Rows from block 13 of the audio encoder of a small contrastive audio-text model, named by matrix and row number. Rows with one number belong to one channel. Each number is 500 + 50 x the weight over its row's rms, rounded and kept within 0 to 999. All counts start at 0. Numbers have three digits each.
After each channel's rows are labels from the 100 clips, of 14976, where the channel reaches its highest value: "top examples" is what is common among them. Only what is clearly more common there than usual is listed. The data: single notes of musical instruments (NSynth). In brackets: how many of the 100, against the usual share in percent.
# convs1: 3x3 conv (encoder.blocks.13.convs.1.weight, 104x104x3x3, each kernel summed), inputs 0-51
# convs2: expand pointwise conv (encoder.blocks.13.convs.2.weight, 432x104x1x1, transposed), outputs 0-71

convs1.50:424550524527477483524578484514515511524472501485502477557546432486496589530402465482547502441485560477418501562545429584505457431471407586570530522495596494
convs2.50:510534435473450511430504469435438565484491568435549621488378441416477462454417481540550350620478553496483525440495486539475508435489529481536549578521451539435489478497518523463539429542527430581439470414499514524496
top examples: mallet (56 vs 10.8); octave 3 (38 vs 17)

convs1.20:521571476412502532515483531504534507509541616476511495575491451476442456428460484533551471416503454424453501418483539494520558445475553514630496488539400437
convs2.20:483455499502514490488585517473436461535421502487481449580439495544424487496412353459498425520474432525500528481504457453478572555452461467519543500465490528478490450515441463459517529479453594552473429475466432405496
top examples: mallet (50 vs 10.8); octave 7 (27 vs 7.9)

convs1.2:572548424407465545564524462510448452438465479545537548539525498526601478470520489473474386463441508423481575482482457556545606545468499431478372426543419525
convs2.2:499501567439476453515539562428478499474426426427443552512476457485540551480498531575529453508486550475495516443492490542497514471516533512534490441477485535449452558467551479503454408500530518507500489443456492473505
top examples: octave 1 (55 vs 12.1); bass (53 vs 21.8)

convs1.68:503524424553475471603490535427515520406496511574516533448496510486509555518484442523478486414472527523530439482482520507592457478451439572603472486479468489
convs2.68:369478674481418575543404409523358464519519438405556537450437345537455420536509432511428562503443433507536559504542544473490376535548500485540509507516402475588589478481462584525522467464540440529455448395595445475447
top examples: keyboard (75 vs 15.5); octave 6 (41 vs 11.7)

convs1.0:515537425558507540446462498458543411477438436531549491487488449366531577443501523551565519577426545557459513596530546575498496437420502557475511508591405496
convs2.0:494522457540522484457459473494537513516615539423438524542580503503488462478427476477458507505537477521555524590512578537546362666504472470513569506612515501516469456527498517488501445519565596475466438489577466656439
top examples: octave 1 (54 vs 12.1); brass (41 vs 5.6)

convs1.78:465475501524498480485530384499566438469544515517483508475558540656481439553490494423485614530454475521534517411488499505562507452373486473542467546404444431
convs2.78:524502454446547527506535487498487454499512393594523509431393514462485475560528567543549481500501544500513538480494520459597556476490530507433347411389441555525438513500430419440560514519502452391537405559527501594537
top examples: instrument family: bass (47 vs 21.8); pitch class C# (40 vs 8.3); octave 6 (37 vs 11.7); note: C#6 (26 vs 1.1)

convs1.71:379531536507470391509518569505464492430580503586585500540430507430415480457526446525453500531497479482481518485437593473499501466495605469446451521399503463
convs2.71:542481377456542511544475466469543572505504583479534467445565477532479576428473470578458526521496479523516520485502450493478375546466461456511495485520570504364464533514469502486488515406511569534493501420419550539471
top examples: mallet (39 vs 10.8); octave 1 (36 vs 12.1); guitar (36 vs 13.1)

convs1.102:459553432495481508554524432529585460466473463558483446518543528508564449482507492488438516555532439468417458479512476440479490464519520499601426514513675561
convs2.102:540484428619557397500436459415519519494508560528403513379442469480510492392540480539569513594509421446492468526470496454516445527578506466519455376467505470527463603575460486461503507464484478578482499465509498495549
top examples: octave 1 (71 vs 12.1); pitch class C# (33 vs 8.3); note: C#1 (30 vs 1)

convs1.6:558538504459495548506468439450440528488519441597429452480597529506573519550577540505464408582474489437469562597448484395528602446525497499566504491542577554
convs2.6:547445443495506543631488524470481477475538484529556485486479571529534573542615498527481713515482462516502478494481635496539578517532488510482460619577456606470556519545496594597478466453463624503506494482410474515479
top examples: octave 5 (56 vs 16.2); keyboard (52 vs 15.5); pitch class B (30 vs 8.6); note: B5 (26 vs 1.3)

convs1.12:536438444490453513577481528484548579497516503459489548353542488544516459515579456507433518525495481481426441540450389465509455545491529419459452421442498548
convs2.12:588545448504425596423385519539603580537510563566482548451436529520527479531435538539445467504502671546469571495513413488536409469500570482557414590519604472501532508465615433658513567445572525459569463525552522391540
top examples: bass (59 vs 21.8)

convs1.34:497500489568343508523433523571448491508480502492485585396495470471519437536519475425543460586478416514398465475518527494452485426351400471391528485441551508
convs2.34:457485548419455485516450468523545540548492516598552468463501499544457584469438450491529480583529459409429596561511526408537487485548493515473498453450594568483465551544633547489484453509455465507487435459534596513391
top examples: acoustic (86 vs 32.5); octave 4 (56 vs 17.2); string (29 vs 6.4); instrument family: brass (27 vs 5.6)

convs1.80:590574481461571544578433572505484537568500414523409557589452516454518427530458481478514540494502597557484543448431530428611447501461430562471503555498416461
convs2.80:532503555480461447446490474497376446512490499603500545542396469517477540419533574492540414449489438466487489558529483480474410469552465499481490416459487464420462464442466438491493367444447367415483500566444432471497
top examples: bass (49 vs 21.8); octave 3 (46 vs 17); pitch class C# (27 vs 8.3)

convs1.49:593502411452483545507525474512546505443456454568390450557544478528557442515468596477513508544500432448564496494460584453564566490381465503486412424438470495
convs2.49:496507726481561503477445461464523580548545535421499449552518601498553478443594466464416604484493454519481509595502493422505476470530505537456501512473475441521437502496472507466528453501502530497523518476565547379482
top examples: keyboard (47 vs 15.5)

convs1.67:464420500417538523480533490445509470414494373544525548445545509448401410491557510506475492526445428508444594470529453518457551562539456452378531499501527513
convs2.67:503549541497553549454405535471521515505491497603435615617554546453510521504546463571563443618500531542511514549476447520505467557504468536420480523463554494557515548493497554489445447517492355554506486524513538579506
top examples: octave 6 (38 vs 11.7); pitch class F# (31 vs 7.7); note: F#6 (27 vs 0.9)

convs1.31:455535437511580457501476589496484549437549557488510527494417567481583526525552404408503437388521458485453481559512497459586485485566536471578547506515638501
convs2.31:515448409482459505551472554487435469506465465422469505449528563409444591503501446513516426543517470485491532600440490463451445431552471549487482431490482478506493537516459479547459563465529430491605464560440462390466
top examples: synthetic (80 vs 31.1); bass (55 vs 21.8); octave 7 (43 vs 7.9); note: F#7 (27 vs 0.6)

convs1.57:504464676589555646470447467520445490510425517504478590518499396468461471411504528427493485507534526510522528418507522488502505535425592476429450508502535463
convs2.57:443511580426501474531508481504414476473479505599556460404503657544533478557488505571581496558467515455420509675506652515507570516486482506511529487591454574550473591548601517460434533520494502519558453451558458466572
top examples: octave 7 (84 vs 7.9); pitch class G# (49 vs 8.2); note: G#7 (49 vs 0.7)

convs1.93:508505402519462460455528436458515446504426481421493439495556504493438481389482555571530584574506499576520501486533617523472495494525555505468555492641435515
convs2.93:444467345430453433575473467493596470513448504499477590446639506447489448481530436408617486464509456400478478481494555596452531455505513492493561494466438533533557502444445572522469465495489525446518458562419474432484
top examples: acoustic (78 vs 32.5); brass (62 vs 5.6); octave 1 (52 vs 12.1)

convs1.28:404581475422474432495460564572603456477488455400523468455591384469516531516455516462473501453508452508438466534513538497536518504460534458452555420524429419
convs2.28:536487486406490453411405523604489479506487433470425458607539391380515514555544465464540443452531462511426496470494530527459514488492465498512466428518463504468495508560496493553450460461528452466512381438493537531494
top examples: synthetic (95 vs 31.1); bass (84 vs 21.8); octave 3 (39 vs 17)

convs1.95:577526468521554489511502541514529501517502491485385504543438479498501554516518434497407450472553530469609417521478527547560549529509523402613450571530520611
convs2.95:557483462540464473514449475577577519558481473568504512506529571475461433444464486423507474483511448543456427489444450441513446552451512495466560462489495428506528470477456525540473500464548488475596446476472505355544
top examples: synthetic (77 vs 31.1); bass (74 vs 21.8)

convs1.103:436523522490490528505444463512512572526505463481552523593474504555585469473525430363473493466502442496464539486587519538484488440555531546562536523496521494
convs2.103:444453399515409427435437451489334579551482423546487436421534579448499517482484402521434517483521487567544459540512441496481457474377523459402508535482570499516447572515633457445526435489468498653493514486496377535461
top examples: octave 5 (41 vs 16.2)

convs1.43:401425481413531554428555529503493536501503583486469462473524589383458468546475545540590476532377496454559475511473496489528519476618528463491462560467529443
convs2.43:557522472575381470468593504540578552493575399479468476474504412555495559486611450435531559488537465398470511468555512660504500583507496505541515409415612573590458518493528460510530485467577526454506439455506552525480
top examples: pitch class C (34 vs 9.1); guitar (32 vs 13.1); octave 7 (25 vs 7.9)

convs1.79:477377440507523505498499496439432512484497553527537475459465540490520486478494444438511398465464452521475497486412497516433565401479542458532571380393554491
convs2.79:454534493546427402513463560550485452506476487464466455399445559442537478498495492486484481409464371455470400523534485502461581548519468490569406529483449459609444417425520471486504536597502525538524458551433432471475
top examples: octave 7 (90 vs 7.9); synthetic (65 vs 31.1)

convs1.62:474516389517474428548483469512476544460626560526441509490404556456395580509460459528482555465437429455496462558521514514463402512560454548463479565527462585
convs2.62:551497478441499634522611428540515487555441405492479494470515489460503515514500539602516568519593456609476448538543445498512483480477501572530504493526327430519578528477532467550465526457445504575510544493431557533473
top examples: octave 7 (65 vs 7.9); pitch class G# (49 vs 8.2); note: G#7 (43 vs 0.7); pitch class: F# (29 vs 7.7)

convs1.19:491463581439446491461455441488475536566465586513532540455484524460501560496491480414518453492474499475486525556488476540418565449508536391489431529475533584
convs2.19:425513537615531455492491515520447562512526544493466507532491506553462534522525450549488579565508475495491581512512538453447401480487512505516570425519557505489518429458425518517533555492516418531536494577563475626512
top examples: octave 7 (65 vs 7.9); guitar (37 vs 13.1); pitch class G# (28 vs 8.2)

convs1.96:463475389499488613433452478504496422469541421532520424476488512339527507501458538493452602586499521555509430549545478520442505494502419485537555495524512416
convs2.96:436498597473539543501528464497444521534452465587587640588400469464542647510477497521395512511538484466480476458498485500528552523528523408466575487498523465467534504461518517450590517552495503482440487404518512413496
top examples: octave 1 (47 vs 12.1); organ (43 vs 11.8)

convs1.75:427513438489433609548521491509552575541447492485453456534514474512571500467532593457429490522539484467490556502496536459531448482442537493531462608487603481
convs2.75:475476482411502457462584465488475538519415483512476444526407518477420389501517559504542527436525539388561526440520496528617560518543474523500532445485459440453482549487591527498515526476512532569423477557446525570478
top examples: acoustic (61 vs 32.5); octave 1 (60 vs 12.1); brass (43 vs 5.6); pitch class: C# (29 vs 8.3)

convs1.26:412566411421561434579482482545499528522491541432501519507569510427487529515638555502598523515442455526517469548537516485541473552538505525437570573550570515
convs2.26:516551511633622475479470454476462430521510445596485434492546616495471497489535455472355492478542458417463516547472523562477425434509472501403492513566454552455487456606412468485578449435533434486436454527418460540531
top examples: octave 6 (54 vs 11.7); string (29 vs 6.4)

convs1.69:565469461502570451481489524518587599527486680461422529567525521470446559534544461477521410499508475428545446526380544536527427447467590443435601478492538451
convs2.69:478563555526461450532445439547492425483527508542442493470529533584471566506453472479563577556466453481546595498570477474530533546487523580542478542512545507606452476536398528504519513528472555552546580451515568468537
top examples: guitar (30 vs 13.1)

convs1.72:414547628442517507555504634498555468532487496531460519512463497599554590517526418470547515499620458531414473558495469543580504528479548472538398586521467479
convs2.72:493466512525504481503458488527435524531469458442490618471590439544571499529438384442489443462498503493494461440518449491507437440543518426424510567516511484428446481480510428591516532545503450506535352473543469534504
top examples: electronic (100 vs 36.4); organ (99 vs 11.8); pitch class G# (31 vs 8.2)

convs1.100:493551488475521487471469585522471523438473590464527497512524450516456486485513484518520496532460553556551606556468528549463451467525525398451511453518470464
convs2.100:553547481464552629514458497464581526449535571401575474352493675412492484565468489436538450587530538506493440537523462459551575459563498606500579505511604482472430522530491483519473465578540493502500545495490554512523
top examples: octave 7 (85 vs 7.9); pitch class G# (81 vs 8.2); note: G#7 (67 vs 0.7)

convs1.87:524457449479541450429492442493504538450524457593435472559435506480518506490423493463519422500402516522460524451535468512548459450444534517498563534480435401
convs2.87:432585511492392469511429584519455461541517440451553575436487492508509515610482550474482494503541488464491497473503469537531496460491505450500510466531539485430584539510503543517483481515468573438498507569559481589540
top examples: synthetic (64 vs 31.1); octave 7 (55 vs 7.9); instrument family: bass (46 vs 21.8); pitch class C (32 vs 9.1)

convs1.101:555500470470540578498558481430518476500496535513521495489433486447512562435595534480565532540546446521546496497514455515428561488552417490524608499555578432
convs2.101:603503401493489534451536542471519495516570521563445490429491524461488672475536453470550480480545442544452491523517426503527565542532479500526481480520552477585547465482474485568565479447507483495535471544505466616498
top examples: octave 1 (92 vs 12.1); pitch class D# (33 vs 8.3); note: D#1 (30 vs 1)

convs1.38:424550497436476483566515435416547465512431525526421479520443543458498558429482441487447563507376504471515490473513440530466463483484529592435523463423458420
convs2.38:557583423482440486514523539482468518522512480441541411471414515445525431573529548536525554503529472557531491420504457336528543519480459488501572548572426505437520490460584600440395516511447443551484516412445489509479
top examples: guitar (33 vs 13.1); octave 7 (29 vs 7.9); brass (25 vs 5.6)

convs1.36:558531461511508523532463388503426530513574505507586499586474548405537479495503538464537519598480506480526542492457502548431490555465530592371427549482515450
convs2.36:528470494478514500479624469479418459435491507468545495539522545453447439458503430441571585487450508529521467432493523479482506485465460614554587507448534449547557412528517431513529498385511498493574545381482485493482
top examples: electronic (99 vs 36.4); organ (96 vs 11.8); pitch class G# (43 vs 8.2)

convs1.33:437353377440543496553516498580478555559439493519514511538564523411513449493435458531526522520463487545446463569575491507376480444472520549419489493510445478
convs2.33:488530568636477580513378465547537528466574565556539510610547620559489377432474377485505480554500525511581543473614418491465449485474483528547453491417496584529550491411468552523539466482465501514495468468508504584481
top examples: octave 1 (36 vs 12.1)

convs1.10:489525480501453482500392387458575508487533562545419469418486497460574481583428500516480492454500549541487495484359527536499563560472552489510510499430479588
convs2.10:477493588544527423555379489493610494487438484486425396544491507553523494584505512507611444496476466472493494507498455535509432516491504454543353470445567563523455478459444507489485553503517480376487388450542560436490
top examples: bass (56 vs 21.8); octave 1 (38 vs 12.1); guitar (37 vs 13.1)

convs1.44:524488576465442484490518542466486549601549390501430531532487475445482437489542495457515465485496554492421550569572480508626482491547476424507444512442599471
convs2.44:593498452478563523467503516511490422482444618610483570460482432479501459523447505418529573551508481409505617474513459486440481522433478479552516500493517462492484473545457399551462455474453523514457462574523502520442
top examples: guitar (35 vs 13.1); octave 1 (32 vs 12.1)

convs1.18:503441524427579486472577558542469477463478549482490521466537448573412540475544573391486558490496486436419541544418497478544491477580482479505404515545533495
convs2.18:515518403498439549508621527481524526487457465590521453418475561629489569461563528489518445568485390551472498466466551431518560560530468526515523461516576492416420418498524508544478456448481491496421469511594518390530
top examples: acoustic (69 vs 32.5); octave 1 (62 vs 12.1); brass (26 vs 5.6); instrument family: string (25 vs 6.4)

convs1.32:515535499525535506489512439399444474478471521522502512490421480412476508501451643493420517646534430473514594451467453472531529518552652484496452549495505481
convs2.32:539517525473515458460490482550471471508358552520541507493368500548476487439459543546426531498506520469531448532506519593528601421580497454470455558512494529479604459507493531457430429471447466540496538522469494466474
top examples: octave 5 (36 vs 16.2); octave 7 (25 vs 7.9)

convs1.4:491514443539467533494569406458489473529506488538497490450470520441505468548467436597479534515432495436513554496497553561428517506551464446415488358534493497
convs2.4:551463522512640519470402516520513462539390436480541469531493405537499470495546528663478474433540493415480488447488607569491433530432544489540427461415541520477575481508497495522504507484462437494494418552540464516495
top examples: octave 7 (93 vs 7.9); pitch class G# (43 vs 8.2); note: G#7 (39 vs 0.7)

convs1.90:484460396515555474388573469483514527514496514454442527471477495563478446481514441490493464431570483520503484470479502538569449494520492519469609411485486458
convs2.90:623496639436467431488547563479514468491534474365527506497477466441462465499539511453494490509520429484528537543496536464503522479503565497562491534480567496440412466531521543495502606519525563478461515618436529525485
top examples: bass (98 vs 21.8); synthetic (96 vs 31.1)

convs1.64:519539368530493483447494509477459536438532471532530490455417554447582462557451520536551429519448472462514558470538490493397599413452524478438489531445542452
convs2.64:525432486509526394542586497479495494564477505584552415538455480446479428450540420509458552474550461534543442583483556375554504500485500491477464453520463549527485486483490505549502465586508524546514517569488538489524
top examples: electronic (76 vs 36.4); organ (50 vs 11.8)

convs1.9:499532506541466491517599479500564442443354431543510450424443559427524451526481475485406540433475468532454431554531560465548475520455444490512538563537436428
convs2.9:596514595465492483414474496524474460543476438490497479467454485669491594489493479492615451555398453490517505457461566485514468571501515490559469537518511534544544583532509505518478583488495500436535493519474481505538
top examples: octave 3 (56 vs 17); bass (51 vs 21.8)

convs1.55:474501492439493442433487434466539585496541515488465507493439445423480414496559458543536483479425595494458519536457466544444477430499543544520495495612432525
convs2.55:505461505466437606557573544610458512505433459388470492450446459467526519492468483485539564532499568556571619518516462471524533492497474476544515512435502451505548581542580572537565578509466497513513572497445455556576
top examples: string (30 vs 6.4)

convs1.56:437449511573460451589388435513493461457492439463508445496530412537583514529532435428440489549513432471512480532472510437510555449538532470506491456421545574
convs2.56:542552484579493539486452493510466566513505370445464546704550502604481425511504415472516564509603511522515430450504455437457533477508509511541490550530477508596473481532495449474483474511565575455558584509478503373550
top examples: pitch class G# (37 vs 8.2); octave 6 (29 vs 11.7)

convs1.30:502513414500472569462541464421459478535481462492473561489558474500510488422522540568450483513409418565503511573656508519521430527431500524458562511419526464
convs2.30:582552439429530556501577525501462584523501465576551467426496475530436420533486495497408447499547458588565564463498597601538520462541496504447494575512557567511538562531494503586487492530467485519518587549425559552499
top examples: vocal (41 vs 4.7)

convs1.86:454534414498467591484479502458463485487543442590429530431455508433556538569439455474429455482439520482458483453522479474499427490490471489559511494392539507
convs2.86:506498402540483436482523491491445522542532559522520554464460511417466496518487501513452513536484529417505516517481514542560603435497507504588545518441604523392412462498535542404455491435486485484499544479496493547561
top examples: synthetic (85 vs 31.1); bass (76 vs 21.8); octave 7 (64 vs 7.9); pitch class: A (26 vs 8.7)

convs1.88:393541449452554569503536519556429574525542503556489482542425483469374447519505579519594474473523554531488485485502585528485471499533515578522510510507620515
convs2.88:526414497506475513476562592479451508494661456383494474623577547566493432596621503457546451409478534536556440533530466543506596421506459465479456472582495441516534493439507503514539531560530497455540528483443450543498
top examples: octave 7 (82 vs 7.9); pitch class G# (39 vs 8.2); note: G#7 (37 vs 0.7); note: D#7 (35 vs 0.7)

convs1.66:495568420615512489539481515518508493533491514552516509467470484567472535606440441512501482551458516475477456454494467432451435463533434529502594495411413516
convs2.66:613526499475511570507556554492466531541476456421458510533554468515543512433539512530488439452446442511454575418503586531504531509540499513489533528495464465525471540464493529481524420499430513505515554434512556569504
top examples: pitch class G# (81 vs 8.2); octave 7 (64 vs 7.9); note: G#7 (64 vs 0.7)

convs1.89:595441397415529484473533528455552549442495525523532448462492488552421520481491603425408477533401436518500454494537453474473524356510600594431469437451491516
convs2.89:564515729492472470623560580499536477500504504456487516407450474547547462533494599461540450511501448520499517439564518456553627559500482493521441529479510483435613556468500490548490527528502570449470492520499545466497
top examples: bass (56 vs 21.8); octave 6 (38 vs 11.7); octave 7 (32 vs 7.9)

convs1.94:472507505449487544474519442510463454488481412413463507476452446457486530446486539428419474498564411458506565497495616390530509507398452406515460458469491429
convs2.94:518489438466557580502531480523429506467501452482483456615388532506446508431545561546540527473507537550493443579494483333505436474521482492533482507411514479473454550522579472456511485494530473459448612484367615476487
top examples: octave 5 (40 vs 16.2)

convs1.52:548517473506510521430546431484465485350531502512520426498444531467489444533551522487461427597541447374442427447476457532539554590600519517512479439462505469
convs2.52:491447507471526433483505557473461509475466530568459505510515491528404572547593532405693423535499525525450522589487495505487564506480538513593462516456538503498492513399495423482487443489538458519409610585466438545526
top examples: octave 1 (83 vs 12.1); brass (42 vs 5.6)