Weights of a small contrastive audio-text model.
Model: 2.8M parameters, encoder arch resnet_bottleneck, encoder norm batchnorm, encoder activation gelu, encoder depths [4, 4, 4, 4], text encoder width 128, text encoder layers 6, text encoder norm rmsnorm, text encoder activation squared_relu.
Training: muon at rate 0.012, 2800 steps, batches of 64.
Data: trained on single notes of musical instruments (NSynth), 184686 training examples, 1.0 epochs.
Rows from block 4 of the audio encoder of a small contrastive audio-text model, named by matrix and row number. Rows with one number belong to one channel. Each number is 128 + 24 x the weight over its row's rms, rounded and kept within 0 to 255. All counts start at 0. Numbers have three digits each.
Before each channel's rows are labels from the 100 clips, of 14976, where the channel reaches its highest value: "peak in band" is the frequency band that holds the peak. Only what is clearly more common there than usual is listed. The data: single notes of musical instruments (NSynth). In brackets: how many of the 100, against the usual share in percent.
# convs1: 3x3 conv, stride 2 (encoder.blocks.4.convs.1.weight, 48x48x3x3, each kernel summed), inputs 0-47
# convs2: expand pointwise conv (encoder.blocks.4.convs.2.weight, 192x48x1x1, transposed), outputs 0-63

peak in band: 1000 to 2000 Hz (30 vs 12.5)
convs1.43:114102119107124168134152144102128153145153123128119168121104126140124140099160158092124075126145145071124161148126114126133086112096115110075119
convs2.43:184114167077120126117153139155105126189120161116153102137125161099117136139117114131162110137151143151132134142102144056150117108126158157121130139157150119104139129149098102116133111156152106

peak in band: 4000 to 8000 Hz (53 vs 25)
convs1.22:173166152096100142125163134146109124129124170104175109157113166156122150109121158133132122167150134138172148117154156136138116148113093150136101
convs2.22:088108088106106082107145113119127148172144163110095113161137139096155142077098164122107119100137092152136191125086161127094097113107120114085136155175138132119125136135160135103128126169107162

peak in band: 0 to 250 Hz (63 vs 12.5)
convs1.39:152089089076105101120147140102104097090117098102125129107118105129158127128129158118168063148114142124122113098117149117103122144135112094140131
convs2.39:107138183121138126129114151113200121125117128109137112144133120122141076124109130104167108111112136107150093154147141096161126143130133149168121138171099153105166131106092107132108135083126141

peak in band: 1000 to 2000 Hz (41 vs 12.5)
convs1.8:151163139119130155110148153129108138138120132104158163125103111098147088099088147124143134137144090084144078086137142159134097105126093101145123
convs2.8:110129130102128142072130110108105121150136144115144153160122154210063111107188129108144111106107108149123148169142091114127097128119135137120116136135122138146087122149097129104121109145105134

peak in band: 2000 to 4000 Hz (64 vs 25)
convs1.3:138091126074089106122157162121099118123098160115143173147144175120102102111132101114105114126120146116125118105075141093135151136141142136123164
convs2.3:161141092100118132133094114134135077125128104148156141122108133197072108127123126131114080140156130137179107126162101154143189133109124132120122123135130080139147130189125163119155132126112098

peak in band: 4000 to 8000 Hz (56 vs 25)
convs1.16:128107116109102122113083067133154114119069120137108139124073091133142105147135145117135108090122110144085121117096127106106136139104133095146139
convs2.16:189127091147116106152102123126166115142114137090128196119153126131103092127107128128167136153149087154134091118115104110138135116100141123121149137126193184129131124126166126110138123115110141

peak in band: 250 to 500 Hz (66 vs 12.5); 500 to 1000 Hz (33 vs 12.5)
convs1.42:143129141136092118158121121106128113140127159140170174132153136126111115096082081081073170138143145143164119130149140115097151125113142146131120
convs2.42:191123157110161128145134125105137142202125121103126129106125156098110131121135117130107118141088107156125161118199152129134169154156124098142118110095115121129084125130124127140155132141098181

peak in band: 2000 to 4000 Hz (81 vs 25)
convs1.1:117146105156105150130140118103109143117120136146113172108137118124129128088087112096120091147142109104112121092100106124070110079075134132103113
convs2.1:109141111142151100197120113147154153146095129121148127153128145131170173126128139130135167151153132106116119114161118173138098130138131166151128148157113185122090138115093105132150126127115088

peak in band: 0 to 250 Hz (46 vs 12.5)
convs1.45:107142141156070143179121112114075089117112090103138113127112148138105131148121100111164104111118097131116137134114119137104139143118135149065130
convs2.45:145138104114129108135104139166097137108170135133173142139135120123108146181128105123157136134113209090157132117116120120127086108168136158138026131131118128124112130159148167160132169087119133

peak in band: 250 to 500 Hz (52 vs 12.5)
convs1.23:120100113103173072118118145091108084107148067141142138126148149123128118105141123131118137111147153107113129150111135105126157105129146117140194
convs2.23:130123130107140113078147105153183095138110129143128142113113146112115154125084122124121160133141156143131174135096094138139117144131116161088121136187187095125112125147126090148147140164123171

peak in band: 250 to 500 Hz (82 vs 12.5)
convs1.41:109121159126104125123151120083084101118136137143150107132163140103081111126140174124164145116081133185123119126114122111124133141152126074105121
convs2.41:097147172120134102167092083128131114180101114125134132152128169160086092108154104132132122117174106141155137139115112120150093135162168142116121134145122116092127137147175143161148131110084141

peak in band: 500 to 1000 Hz (71 vs 12.5)
convs1.27:127101107112108160114153125098089124097128176113107137113143140112119111133095120078093081156102135118146090117083108123139102123116105118100100
convs2.27:124119151126154112146086093121127117108122141094116142129137087176111102157146129136090144132135126164130125155138143168116144128131127118147184129086191123098096136141148149142122129086122104

peak in band: 500 to 1000 Hz (54 vs 12.5)
convs1.12:133100138146121143132125151091137125136160113072103149108170129087125083066120140114150158113089149156134092126106124111099146124131106142128128
convs2.12:117101115114172134105118200162143111080125141145096113100123123192130108118192113120072143134116110137089151114108116126144182108136111086099126119101110115149117120111134095109128137117140100

peak in band: 2000 to 4000 Hz (56 vs 25)
convs1.47:118109162088121107095117118123128128095096140140116185124124091150162135146157123114106151129175159175109159137107147138106161131133155141102107
convs2.47:117147165104134107174099125120122170152155130145152137104132116104125117134134150110130143115147169122139150118134110091148170142147159126147093139102108081140108127114115129094123117159132108

peak in band: 250 to 500 Hz (87 vs 12.5)
convs1.11:143100092087107144148135119095096105119143122121117127139179147123126079102119155140094121101135116160184126150114096125155146121099087108122125
convs2.11:083148130091146118092113100120118150075106105095079123118142136131133100122174135124147130122157129112122107118129116111152130141130125142115108152124110118127102141125095117098130127103111122

peak in band: 250 to 500 Hz (66 vs 12.5)
convs1.32:114121094105163089104146125114142142116150086133120124123111187097119167121128150120115139073129105153133124152119112119131119093102112082115083
convs2.32:194120114077141107127133110144110124131126127123107129171111081128129122122156138128130107138178162090141101121143104145146132117092148133117136126214110125142107116122134210173130127088091116

peak in band: 0 to 250 Hz (98 vs 12.5)
convs1.37:123152082133123168101123136087105094096081132106120113145106157110104097152117156118145116162098115139096131083078131126139130123109099128144119
convs2.37:104109123113112104087148153163129165177131180130124122189135125093134138136163127125160105125146110133139126139080058187109109137149129138144100137178143102138132122113130117158137125142119120

peak in band: 1000 to 2000 Hz (36 vs 12.5)
convs1.13:128129092087162096113150109138118151125091117140120130124144154118132145109100087120069122111130152062134103130078127148126112128082117129123126
convs2.13:148131129094097098127146119162120125149126138089090125114134141100109143116099101128120128142136090129145148127139100155129129138110148121088130127137128069116168126203123158104119144125144099

peak in band: 500 to 1000 Hz (43 vs 12.5)
convs1.30:132131105141145156094123138098162125095129157112130169152099133112170124150100117146111143125115142125109108107068145114102082115129144157078101
convs2.30:130132089168114126104145129103125138108173113119128120149105131118109106102133139112138126122147119080207144123135100099178074136131127146111114113127150160107100113149075143157152121119120136

peak in band: 4000 to 8000 Hz (50 vs 25)
convs1.36:105118096186163102099146143145132128089085133144129127119160167111145118091131115117086169106115117146122098094143108129145095104136102114124111
convs2.36:136126130119148150131089147097116134134160106161142144073125091094161140104128137118126110138150144118132173149141137133136122132129153123114155155041135182078128125120112094097098127117164122

peak in band: 0 to 250 Hz (89 vs 12.5)
convs1.4:130123085054123102090109142146146157090118130121111127141116170150151109100108117109084148137144103105096130145116089122130139122119122093100122
convs2.4:117122172142127112147138133149175128122143166126135115096122171185163153126177079117142191135139141147119130152115126163111162119139124131159096128117128125146102134097107091133121119131148148

peak in band: 2000 to 4000 Hz (60 vs 25)
convs1.28:136114097124112092114130144112151103179122082123132167116155144110091112112136119080099176166119124145145148139119115177117153146124152119152119
convs2.28:141133094091181127067133140155126125128166125114107126153137129138165128121121133123121129126096161152125149123112158154141127137155138123126101146141128123130088139160131145109125125106098118

peak in band: 250 to 500 Hz (38 vs 12.5)
convs1.26:108126121129162125120137143133074150143150154068112129151150169104134077120146146137104150104154159150158117149090151140167129128157104121135131
convs2.26:156139126223148117150130133111123146132128129105117101117116117106112169085107118091089106136112117134135081113101166090117144141137125142115129155135140157163088132180131072174139121144102118

peak in band: 500 to 1000 Hz (59 vs 12.5)
convs1.7:092118110153134144135126167125152117141116145120109189138153149144160121121151166133139181142141127132117171108110131134159177077118143128160139
convs2.7:139132136190108158161117112115118116142124134110138131108093130145160163131126122107118123138142154139142169085119125133123141121148128168100138115122145106170097127111170123085131126138135161

peak in band: 250 to 500 Hz (66 vs 12.5)
convs1.25:128153139144087155143117154122142179089087115096113116113158150120139078105152146097123156097141135140139099114124115122125151117183106124092134
convs2.25:110123146103115151128146116142151161138110112138134152166136106121171087107156145115137113134154151116165120124162132117143112158095132139171151126168154117099137125119146139135145117173111140

peak in band: 250 to 500 Hz (97 vs 12.5)
convs1.34:135127130132138132128133130117136127109114051174121097135132167131139099155149151160106129130112169177127115166111131128134104116108145082144087
convs2.34:178112115115089124161112159132151119098121087144127130080130119150127158128161112147149125169172146180078106103079114106136146145120127134166108121093093136153170125115151107128114138108099181

peak in band: 250 to 500 Hz (40 vs 12.5)
convs1.19:154134110094092113127155112137150122092144097107121153140169139118099100125083124142141131105124135155163124093069104126109096154120172150133112
convs2.19:184143094206126103160180152122124118138088135133161156171130138085132149141143103136142124117146126159114130091136146126119139130129117168195159123133180153120099123113129133081133126132158163

peak in band: 250 to 500 Hz (50 vs 12.5)
convs1.33:151098082079150098088130152117164117124149102123136164129112113144116095171120132153087095123123132136169146111110116118095141132110152096139152
convs2.33:095142112162141124085142161118105096111145137134176125111116158192169126150125122106146139120090148120104093164138128207126171115121121119134126130145121140086091138129118195131122118136110106

peak in band: 4000 to 8000 Hz (83 vs 25)
convs1.38:132152093194090171142097111141088145128122125144122176125143104112102103143127159119112167141130148124105142140134139133144128091092126116136086
convs2.38:106122096102167101077126092107141132062168152108096149131125101114160158117123134164094130145140124113124108125137140109129145117127127116087129147175170108138141147125098112097128130117147128